config = dict(
    translate=0.12,
    arch='vit',
    parallel_block=False,
    experts_per_token=1,
    batch_size=64,
)
Rows from block 5 of a small image classifier, named by matrix and row number. Rows with one number within an expert belong to one neuron, the router's apart. Each number is 128 + 32 x the weight over its row's rms, rounded and kept within 0 to 255. All counts start at 0. Numbers have three digits each.
After each expert's rows are labels from the 100 images, of 14976, where the router gives the expert most weight on average: "responds to" is what is common among them. Only what is clearly more common there than usual is listed. The data: microscope photos of single blood and bone marrow cells. In brackets: how many of the 100, against the usual share in percent.
# router: router (model.blocks.5.mlp.router.weight, 32x160), inputs 0-159
# up: expert up (model.blocks.5.mlp.up, 32x80x160), inputs 0-159
# down: expert down (model.blocks.5.mlp.down, 32x160x80, transposed), outputs 0-159

# expert 26
router.26:136072141162114115189164122129146147181140165069112110133151084166127090144122097103106107174089040110167144114144120100133103124139186074185085141074068165153109126103127130096148150125163088141109077127156092165098084136155124093105096124121125099100136077117120102064179159148097164147110117152104072164112137141091095083095094151181132150080136162106114141190132159109120147085185136131076138115109121083161141126100154117126071074128214078152099113124171101130176161160119096
up.14:117204151104163141104118133130147130094105116203127138097119114132140146133183147111130162071136152089097100156106158164141162134099056202070135139175218092114115142138131096116124111143085140117162133144104116117141132137116191159131136114160106149131144140119142114191033088126114113132175106103129142098148112127152157129132156108050108101219112091161164107076132151118139111162040146109160092128133105151145115159134109146133175153133162169064119105144090141100059067084099141
down.14:090139116096141102133134147140121112063124108177117151067194172151129099142112083148153128159144104082176141136167121140178143131084141150069196154176088126090076140163181125167171174133140154114187123187117146127126142048149154184152142136142116085163132126148114124131094137112109115095116171121137105187154093139122126126135116139071173140154114128161193095082148149159197174139085129094170039119105136171145128102136097146108181077108134092211139158149139129177116089134132131
responds to: smear: peripheral blood (90 vs 16.2); cell type: eosinophil (79 vs 4.2)

# expert 16
router.16:146083153133105139162142146146183109181152171084113126133168099137125098123128103108109116195111057152146160131155146092140100148159173090180096182087088162162118130121154140122163139144188119169135081140166122168138084130149126118142119118121140098102128075158113110062170196173115158148126169155102079158134112129117115096148124159170135194088113192117116182175121171106139151097165149163091169157102135106136163124114162146114092074123210093159098115122201101104183197167157104
up.0:114206181113146114146114105139095135109151092210146159134131130126141198123130140161128173101167165105079138159093136115115159163133026164118165092153192085161160126157165164171130105126071141139163104165098157076113212146105140145148141162144139125154101171153140148148060085111124088138161133129144152133133135124154148167152144135044122098179151121151155117056127113171136106148063144140162121113133116174131138179149137148137206164130120149145145121142074153111058090113120134
down.0:147065112151100146134132190118159153133087135043110109163163232120116183139036073115121151140139051152134137147120121132126165146141163125223180147094095158143155147144113114160097138128123100157131111091115152187128090067129128112137105110127129172143143124119103132182163152153091179122112122114081135189093143146122083111115121145131151127101119162133052171183135131093129125167109149137126158094172062119151128140160138116108101087098144109118104122107132128113116159220144068
responds to: cell type: eosinophil (99 vs 4.2); smear: peripheral blood (99 vs 16.2)

# expert 22
router.22:137076140160121111189172124120156140175138175071115111136150088158122088144125076103114107173099044126164142122148113097138095137145182078187079153077077162148114131118137128094145154133169093147107084122158105169104087142163108093133100126114137090118141079128117095057186168161104167159107131153100082166103139140093100092115101128187126160088123171109108154184138161123121165095177126136086142125111118090162138126107151108133058070119215085158105122126176096138175173166137094
up.0:130186114109097106175061137144119116100118113179125144133134110117135202080069060172147151084166196135109091140107157144133132103102058177112182073176174145116126153085162139178114136153117097122102110147104124076162162108087153153168151108135134139112157199120100143148060135125128126100168115123131174159130122128156151163117167107091095127175121064148156105111131099130111094181072098129183115114151127144107129195169077108122192149131060155147109159107083117088122109078145150
down.0:152106120128139093086103129146107098170098213084125144119115130143091195077095132100130108095117153134122123121118130085132107117155215117159102143100143107110171164117118100112104130096085128158146028102140160101116103150122147112106101094158140197132103082110079136196148121135108198085138101180072111160139167142128136130096143125197083160068129127144064134149133127096115108116123113130107167136118177019164137164094111096134084143115138088080071115154133168075141156109103145
responds to: smear: peripheral blood (74 vs 16.2); cell type: lymphocyte (39 vs 15.3); cell type: basophil (25 vs 0.8)

# expert 5
router.5:132065137157116122168163127136161142188141171064109115138149085157141091150126091110114114176093046135171136132148121102136095135143187076187090147084074161152109133119127127094147155128162093141113083122167108171104082138163119093124100134119131095114140084129124101052185161161102171168110136152114083166122145144099110091117102146190135155072133164108110157196137168122120158097185139132075144133115126095163137128103150116125070072132212083156091127120178099142189169158115090
up.0:138155157140135179101157115089109152145150116152167132139107129090132105069127211101153107125197135133113154152084104158132120158118124156098153138159165114124109172163112153146149120176064095157130112179121178129155188192094195151141144112185154067174112168151172122125105117103156116139161139080190125113155134115179122169123175133117128180169115156170167105126127119116172126217099125162172081128130093145074098131183085122125139175108099152124123192188133126138156164126145205
down.0:081165153107123093159168091096137091255091198138117123152112120141133214088141074107129091120075111114107108067104130111098158117136085116109118127107189127118084132114143121138104067139115141151060156151133104112128111071108098141120121120137127144138123109133122118197064117135102135166061104126137100107117157106127102093148124126131082117147096123125150083068122132139090078118045120132098158134118110147116063178119148111127084020118089138166146083132124106119135160129113117
responds to: cell type: erythroblast (63 vs 14.3)

# expert 29
router.29:132081144160123117189166133133153156178147170066116113146150084152146094154127085114108120171098048113175133118145128108128086137150180080189091148080083167151116132119135134093150155125162102142119077121158099185099074139170126092120087138121120085116126075125135111056176157160105181169113125150116077168127153134096100083116097142192154154087136168114109150192144158127124157092172137133082137114124157101174148129101159111122069071128208083151088119129167107140181160157122092
up.0:145153185127131164075117118165111172063121096153148124056134128106144094151151168110127139117134186185086163161161155165101105120145113127000128136121161112095080110150107129096077143118144138137164153108103202136129155129108144128168113188124195092141155138179071121122108147144193122111144144138131148134130132095141116170133155125073171112137129138105139115041111142142100135133099145141161088147157155170142143138147117166134153040113175156164114076125130097077068127092180124
down.0:090110149157146169133170123163150144150144182023172117110145151170130124166094058168161133164145135150158154138136171111131098169166163134122153181123051175168083132147147149155141182179139138133147133189151154163161167034149161138147144150164165096143155144153174110121149162171126151137158155129159143150149158153147127132151124166176176150114134179137144144192142146155156163118162154157121149166160115150146162155176158165154097196145181160105097156147161123144142175169181119
responds to: cell type: plasma cell (26 vs 3.6)

# expert 0
router.0:137075139158122114176171129132152144187143167068114115138153084153139077149125093111111115186094046119167144125149123101136096125135189079184091154082073169155110136113131130095152153125166089151113085127163099171104073131159117095103092123116121096111139086130128106060187164155100174161110130153109077165120142142094084083107103143182135155078129176107115150180134166120121153092179144135083152133123125095167141126105151118128075076125205074156094118129181099142175171166118094
up.10:129187124117156089165117163084098147141122185165159131138114120125046174123190088131095166054205148093079131122119169122129150137115069189086151077141164128136142117111114131185148125147106141123134110149070122076156158125120138143135151141144099147135116191078117213144095105088174090059142088131136159092096086170167148175129150082117080104173130094142108085127129092172160135132094124120183120106153141142095113118195068120132183100127103159138139109147099157121123119117138182
down.10:152137172150160175142163179146136151138150127134157160143169093145159129158117106175177165159162140158159160168133168162157126163175144167110169157157120157161137148146156170166160154171181144159149109165167168153163156121162148167165170176161164130163177171159177183136160167176172166149155151166159160158143161178161153165152175157158161170150173170165134180150151157159165155157143152173163112157162116152164166104163138159086151134153133170134085159180154161153165174177140135
responds to: cell type: blast (54 vs 6.1)

# expert 28
router.28:133075140163116123162165133126158134187139164072113109138149085156135096146122080110108109187096038127169143119146120098129095130147190075185092153079071162156113133112136127100144154125167090154114083126168105182111080132161112090120105127116129097112142080132128096043180171161101179166114138142107078165116139146089105089117106136171131162076119177104116156176130159115115153095182134138082142130112127097153141129100148118126073076117210083158091125126180108141177177160125091
up.0:192157067104128157117149130099082118138052125153099143124133118088166106136136103166103137123139115166147110151138133136134185063086087150031137140158181092133188053058159096178082124138114144114106128100142136094168155135079121146174115120103107147094081186144131137196111141101137053106082080127120102149074116091071146129101148181121157110167142067115158153121165103132083129120073158122154124151091102149095148156131113093172189122132163130101137127149107172121138130152128166
down.0:149098117120118142197171080120139082062128218093119124154152182130139143100064175112108097132130104121104118093120160152140191107163177164167107131109144135122140112076103124142082201147132114044117053142075095112141099094137114150077132124177153085053155121122088154094098144115088133056134190107112098147113118128101091122159135105157127133131136090114072124150110165130116185113077143128134124083119147134067121085137167103127139137083072173140134169147096150123105139087145092
responds to: cell type: lymphocyte (54 vs 15.3)

# expert 4
router.4:132073132158113120189162122128154138205136164070113111139144084134124089140122089106105103185094044127166141124148109105126095109130185073185086153077073159140113132108120121093149154124166082146117084119159107168108073132148112089111091123113127097111132071133123097063181164157098160153104129148099072165117139126090090080112099140181129158078124172100117149179135163119117154092178133123078139126113131099151137130102150116128072074108205077157093106126176090139174170162119094
up.4:129179077109141138089117118140137089072066131212118124044140129105160169101159149114142139104154104152098126118098116132121140121084050181102145112163203092099168121147121109123108138134093150091157121130097144091131151167095137175134145121130147115138127159149134118218030110078112078115113093139133173126114096128159156170140145122046103105182133111134151120066137129152144076164041143090193130114124131166108111141138131123081157179121108147139141137127091120116063104093112134
down.4:169185157144160159086151164169151152154173144168157166114157115160155134163138118164157148142153138171154165162150180160157138146165127170119167158168180157172103152159160161169142124161157160158152151163159171155170173114158160152165155145159171126153163172169166154171091172161156175149159168165146134110166155154160172160154163158135171168179172147156119159121137162168157140153088144170163132170183155190159164143146084166161187113157110173137130146173168164153155165158141116
responds to: cell type: erythroblast (39 vs 14.3); cell type: plasma cell (29 vs 3.6)