A small image classifier, trained from scratch: adamw at rate 0.0018.
Rows from block 5 of a small image classifier, named by matrix and row number. Rows with one number within an expert belong to one neuron, the router's apart. Each number is 500 + 25 x the weight over its row's rms, rounded and kept within 0 to 999. All counts start at 0. Numbers have three digits each. After the name is the row's rms in percent of the matrix's.
Before each expert's rows are labels from the 100 images, of 14976, where the router gives the expert most weight on average: "colour at peak" is the nearest of a few named colours to the mean colour under the peak; "top examples" is what is common among them. Only what is clearly more common there than usual is listed. The data: microscope photos of single blood and bone marrow cells.
# router: router (model.blocks.5.mlp.router.weight, 32x160), inputs 0-159
# up: expert up (model.blocks.5.mlp.up, 32x80x160), inputs 0-159
# down: expert down (model.blocks.5.mlp.down, 32x160x80, transposed), outputs 0-159

# expert 1
colour at peak: pink
top examples: cell type: lymphocyte
router.1 113:499463502524488494533527492495517504537509529455479483506512469515495472513497472482483481539465442494524508491512489476499476488503546453541462512456463526514487501479491498467513519491530468509490469496524475535480456502519489464478463488485499478482503454499492477452540529518472528515483499519480452527492507503468459460483478507543498522462497532477491514541503525490491513466537503496455505495483499468523508500476515487500467462490556451520476475498538469506542533522481477
up.0 093:476530510482490471508473499516505469506475463489515518514498477478479514488476523464506512477565506481494489470498552510500482503484492512493522493519524495496448493503484472493467497464446507502454494523445523477479529521508489519493522504518469496476513533468500526492466464465560491504505530510523530500530477487546479511499522495506491466526506492490490450519455489520515510520469467535573483463487492479486451492518484547461492509542492546560519506506476511465514476507536502
down.0 104:481506476475473467502482493509520482508478500504480489503474531483471523484479483464472472460470512491489446465500477493467465476465469473532464488489507473483485478474471464493469489458451493483480540482463499492462473507475454482465476503468478489453475489470494472495489482482452480485482480466494502503480461476475473466474484472488469454500453464493484480503507464474485463467461472466483498485463480470484459527486476465500472490470498488499516480465463485476499459497491479
up.1 091:480526494464490495442487500501465456473451531533519508473487530485498562480499462490501487482465530497500478505475489505456475504471454536491477468527527473487504466508481485505447500503484500453500513487479466482501513466504496490505522482494472506480485508479470481589472442469515466473526480472508527536482487487523506527486480493452484485533512463487504475443523459504510511497476489515501517471512501503505478500542520520518525462497522514474506515476469510485453478488489502
down.1 068:496511519499514499446509513477478508525549526543539519458499452521534500502527507543525517490529500512488519498499528486498536536526516498506527523523516522510485517530495524528527505519498498545511459536535506508517539490508560549556507518503498506529526512501499524574479503536533522466527517507487500503505530509524530520532517508468514503535512522524546538508465521488533513529493521524537504528532510549515529512501487479453538499527494497498480512518515506496524507501510562
up.2 085:494528467471515490558466502516500527453475534535513476519517493481512519487549555512492477470504462498534503507510483518510494500502471517450525496535524486504488486471521489508558474470490513489460520489514490457485534547491464497499511475447496542517492528479513526482483463473535498459495494485469555481506522523520523542476513477492489486514449493468519491518540467485472501522477503492513500502475554495480487521479462506551515502465483495495482488502478514536526461497457495
down.2 178:504501529539528536502535528514503514488525461497529523527526496534522490532497511529541523524538510522529543537516539518509509537534536524485533519522503524532513530522535527532511497523534529527525512530535518532529519501535527529533520514531526488532525514526520521520509518530532533518541529521527509495528527541540524530518519520507524532519535533523486540511507522526527541540515514525523512530529490524520526493522501515493511509532491522500506526532518520535526523527535503
up.3 090:514548506480506542521470482509497484490530507536518512514498519530513540473490526541522510480517493516500481509495498537489549502532457560482536510542544483528467514504529517498500509488509542488512514500492518497548505462507501543516538493507498518507501517501501509511468481496526492460522503492502525468529501509558532496528529487461498500547521479507503450488518504522504496533461505502542495518511472538496500465530527534507555506494453525439519504521465509504470461451504549
down.3 062:461528503502486502407490502504483470516489468541510490484479510464497450502521526491503504489479467467481479489508508470462502496471484515443459486513507472469525478457502484466474513491490451481474530500489493511491500455476479519501494497492475498511496465483480482541463482487471514496500500498504496572525476474503483466488508491451471443502463494484426491492492476505507512512477524469497473523502541508460493527513513467530503549528513470488487520487469495513503468470502466

# expert 26
colour at peak: pink
top examples: smear: peripheral blood; cell type: eosinophil
router.26 097:506456510526489490547528495500514515541510529454487486504518466530499470512495475481483484536469431486530512489513493478504481497508545458545466510458453529519485499480499502475515518498527469510485460499522472529476465506521497473482475497495498477478506460491494479450540524515476528515486491519481456528487507510471474465474474518541503517462506527482489510548503525485494515467545507503459507490485495465526510499478520491499455457500567461519477488497533479502538526525493475
up.0 114:514553505491489497447486513499490475480505475547519513496473524463495498506489506516513524482539534506478481504493523517506553520485448573500504503545542504498499523503521482517470504523483512481513543529454514485507531511481519524498528500528497498509509522477491523542437485512543477495512481475512515489524480507524516521533529515444474491552491499505507516454526507519511482543458480521540492478519506524488467530542449494504553540530501527509482509500467514491467494466514480
down.0 113:551508531521519522511523523519527510516514544504534521523516476522522489528505466520545509533520500525524518527519514541536478541519504530495519529521472531520481524541529513519524528515532513533507498532526541527530535467524541538526545537540526494521521533524540524496507523515517512525518510512529494528516512510524541529527502535513534524514541525522500506504541530539523515518505536530528508501528501532527512507520511522486516495531500522526466513536524517527504514530538464
up.1 074:519524519475499497544468425501480494512487567523486513541465497488498505490494476502536535482472572488478475505456500505516496530507469497496496490508539507445500498521523506490491437488475506456479497479508498509478533489507528507515500505500473505521494528455480489523487455473486521490510482486491541457482515469495520495471500469496490454515510460500512474523500510461487486516460510468532519527482443485499470507525472488500503487498517533495471465472493484467505449465441492
down.1 099:489558500488489500424488499527514503515492488579499514497531533520491510497460490515522516527511495478528501490540510539493509468487505521498525517521565509493471522524527495523518511509495461507529508500483514510508522497494519514507501519505514505514520486517498519551439496502491461466503530513491524549525467505490523509517497508449531506564488522515533485470512493515538518512452510478542477524487492520521494487516500529536568507473496507481432508510516508524468492485538469
up.2 086:521514527500518483528483478490462502463471536514516530485468510500511533476484491478538499464534567497465498491468502481484536479496487504509510459513528503465513525464503482508504453472504486485447528491480501487494470493506506529474507518501469531515469509453484526522462457485510484501455476475479514452497480509491510509473525481491472467513456483512450481531517499482523499506471455478517462469533464470495454487507479463469491498487533520466521511483460508449526472479502548
down.2 132:538546509522508516506515513536514507521517504545531518508519516513502546528489503520539522523521518509520525523519523533527496527507485532518539517542532508501458521536541510522528508522518513514521491518521547515531546504518522534539519506539520489528534537548526518494456510543500498519531537506524511501517512516505518533532511525488541529563505538527516506495515520509514526531478489513564504522509474551496500536508490519494561496508464511517475525531515511518484502500530491
up.3 096:506551512489528534509505511503502495461506492550535521490481484489531520485499472529492512494495533498488468511497518526515476509526446548448513506562563501465471527517541491491463511508516515473540483514484499519515508481523521508516505519520505531500517488516487511529444494503542509486502528500525523461526489532521522488495551518455502506561485493526543508473505497499520502529441509502541499502513450555480513529511489493473524560508514521520511495482475498475467484467490504
down.3 072:473523481499499472549498486467479481469496474501492485453485506498488555487496522483504468487515499479495489490486498491500523490486458487494479490509548469480503486489493495488499454470499511496481474484469462506474522527512496513496495492483482474505484491464469482469426463461488491518499509443483481481498475482475493512488488502459497480500494475482525477459480499506459515468393519493472458474456502483455483504475508491450490465462542475546541488485486478495455481488485502

# expert 25
colour at peak: white
top examples: cell type: artefact
router.25 102:504457505524493492538533496500517512541509531450486489508515466517500465511496467485483488544472436493528507497515492483502475492505545461545465519468455529514485505484497496471513521495529470510491464498526477533478461504521491471486465498491494475488503463501494482452545526521474531522483497517481462529492514502472464460482476512548502523455503530486488516551505524494491528473543505500464506496492498470530507500484518488499458460497560461522474488499538472507540534523495474
up.0 089:516534506509489507440496501503475497471522491522550503493494564461467508498466570512529502508508497509477534488480499532538499490498479538510507469527539479516482519533495491489529454537509543498538466504507524500521477557484499531459498505553502462503492497511515521534446519477535510507519520504539484490502483503495508475476504522474526511535514511527547507487510545516531496518456486492500473505515513527490478450517481532472545453513509529473497448507482473495500516496503515
down.0 071:503525498516520482401520499506480506476520435510501482473489481510532409502437446539507504500497502511532509524499510502516505478512462516494516525497538484519471491506514533518535502513510520491509558525492507499492471539518508507464498497503497555474462472512510493554456501493539507517508530505522498499503490521507473492500505512493487513512534480491513522525494497523513555486483508494518512538502544513483517429482464498540491510502514517519522537518503510492452501505498517
up.1 109:498558519478528512477460512519501483494529497548510560483472501472480536493498526500527507475524543496473470518502522491475489512489438561468511501525552499450517507506488513525489497518508543477515533491504526476533516496503535533524503528535494478508506513519513515533454490515514489463522520479537505482504545503532507511529531494442480481550511484532520493452486485500504502510453475484507515507497494510482531512506474501505553504472500536484546504531461522496465472493519534
down.1 138:483460478468466480484477476465483482534488517449476480501470517468469528475513497467464481491467477469478472478477478476465507472481517465523467473459463494488502474493467465481476506478484476476479483491471478488471457474478464478471487466475479499475466462486462474475543487481464492488474477489490480509471456468473479466475481478505488480463477477485510477499474471487477488479533466473460502486469488470472467515487503480496478520481492460509499465471484469463475479479469471
up.2 107:502552515510526506516502508520513498501531516520533554487498509511500540493502509493540528486513508534495511520534518502494532522545458560459517503532553507481498532492495505524507521540491526501510477506484544504547494475509525538534538536535535484530509493511517531535458502523523508495518539458533499487517524512502514507559507520462510517556520508545501500499494520521535539526443486501502525516506472490483541527505495519489534479502453522494497533538497524496498514522541527
down.2 068:467436503480486483513502486481478501475463552425500518515495501491484518482465490477478491519486470478476491497494481490486511477506538478568481502474421500503487488520480468476511505476497489508498457514507510495490458477481487491524501477496499477486499468507475492453591502487498499469502477499484482516478472492476494497507475496543503504467510492479502490557489472487486503488570441495476507495496499482484492496488517492468449551492503474519525486504499488447505486471474472
up.3 098:478565515507490498487489515500485510490518493548526534507464474491504550481472488510511508492528564511483465508512524503497529507477431540461537482526557512462503497489486508528486457507524513484522518526513527448516520516496515526530503520529506513511490524511517539513445506508528468470517509485510502464533509495515514505531513520431496499544524494534490502454463497503509509524442505500517495525528453505463515510514526508535565525505485518485503513506479521493473500485512513
down.3 176:476456487480460474479482475457485469508472516469475473522481505480477508470495519458471472502469486489480477472477486473474491476486521471511478462462469480477491469486473470465474496481489493482458485470481473484467464481471479474474477472484474511475477469487475472488539496477463483477477472485487463512464480462468482478480471468520469486458472485471495489506464477475460463478531481473466486489473501475476466503472499467492457521483509459501499460470481467467486478478480474

# expert 9
colour at peak: grey
top examples: cell type: plasma cell
router.9 098:505459508518489486550525492498516511529501529445489486509513465519508490507497475477482485537470435494531508496512488480495478492506547458545465510465458524516486494483498497471509522495523462511483460494518481527474457502517490470482471499490495469482503459498490475457542522520478524518478499512478463531490508502476474462479472511550500517461498530478488509562502523492492522470543501496457506492490493470517503498481519486501450452493564465528470487489530472504543526522491473
up.0 068:507534503475487460427474504523509495519547475506511502461501529524498505495522533525462533481496513521490502534498501532478498504484476533479510444524523465493466472530488514503454524494496488513474510463482511478459520492490513464502502499473492478513550488504500492521470534491541494483441550489512508537489508491499494503529510491478534483525480504499483488519489487510495518484470453497536502477524510526514522529502541519455553467458453489557432508487473470516522474485510504
down.0 150:477483479470481471538487476466477485526460481485469480496483500461479525471499515470474471483469521480465477478474472494470499475479474470480481474468490473480512477474471479467472493471470478465481494479468474479478468518466469471484479467476476487471467473476478468439480477472493477488463478477480469483479473479474481481466470475479487467474481473485530467474474475478475478475470477475463511481466491464476477533468501476500474497479505484518501466466474482486478473466455490
up.1 118:477537492501494517486477491500483477511521478531541481511466550460453549496476484521486496480515529508499536488479488495459534491504466519499497484519502473488477475507476508533504514479465493485534518462486514437487565487476478501535506524462494504508452546505513535505475468481539473472518509475461538504502490486485510550503491454460524476509473511484520490456482478497491520493482506480523521496478536520480492540511491525528553490474496501560493508492454483513443482518512496
down.1 175:525540522526523522497545530530527533481518481549534533516531477517524468518497481524528526535530529522512528529518528522514495522527483534483527525529528524529501517520526523522534489527516509522523522525522522518531544512518528523532527528525525489526526531531535531505476522528524512512528528523518535480534515525524530531519528520493524527526529523526504517515536522531524531527471533517534509528527474518523526510522489527502535505520510534501513515524518531536534526527529473
up.2 104:513548528471513513496471499528519502440502505550520516464517518504500530489490528502533508477521532512472516523480524515517525539547457538497520494512562503526504534501502503515511483513485522509520484547503508507536511526497537541503547500535521560497531524501519504547449485522498504499516496474505534477538506499516531519532509487470489504555512499526529531496527472520521487512440524503513488500528507523497486501516453523477529491500545545479517523514471518535488470490534530
down.2 068:472499461497490485447480479486483495545509555492479475485487502472471517480520500447483479481459527492455485513486467475487477504461464496471495525489501474463503476481500483488455504477470489486496532472461462462496493512478512479505511478452494491481477497506504477556502473482493462457481460487486476538479492494481518513477515478475485505455486460470498483479528454479476469486461476514465503493473524480455494521464497465474484456468470488520457491506467493487483503443497501
up.3 096:493538500487520531462472514522519524446502429535505518439499500518531511521494554510526542481515475511494488509507529532505456516500466513484522477536556501476457543475477495486501508497509501483503536523513516524483502547483520518513520501515504522497503506489494514533454488502507519487496502513528515474521505471494534491486547499471514503532499477535554508499510524484525490549454490470512444521558521505499490474500519494452529517511495546511550516492485498472504486478469531
down.3 058:501469502506467500499480483520441512490495475414493497470492485504496515502513526483499503521519547485505510512457501494475498490485521501512483478499500479469485490493499474500469452462494499525487591509481464459496496514515526506504483453514480452480480482483524481464490518505479498504499472487522503493514499463504523527487490481536522515496493477487595488514475518481507453508522477508483478484481451517497498546522538525453469529501468461435516492493489519472491515508506520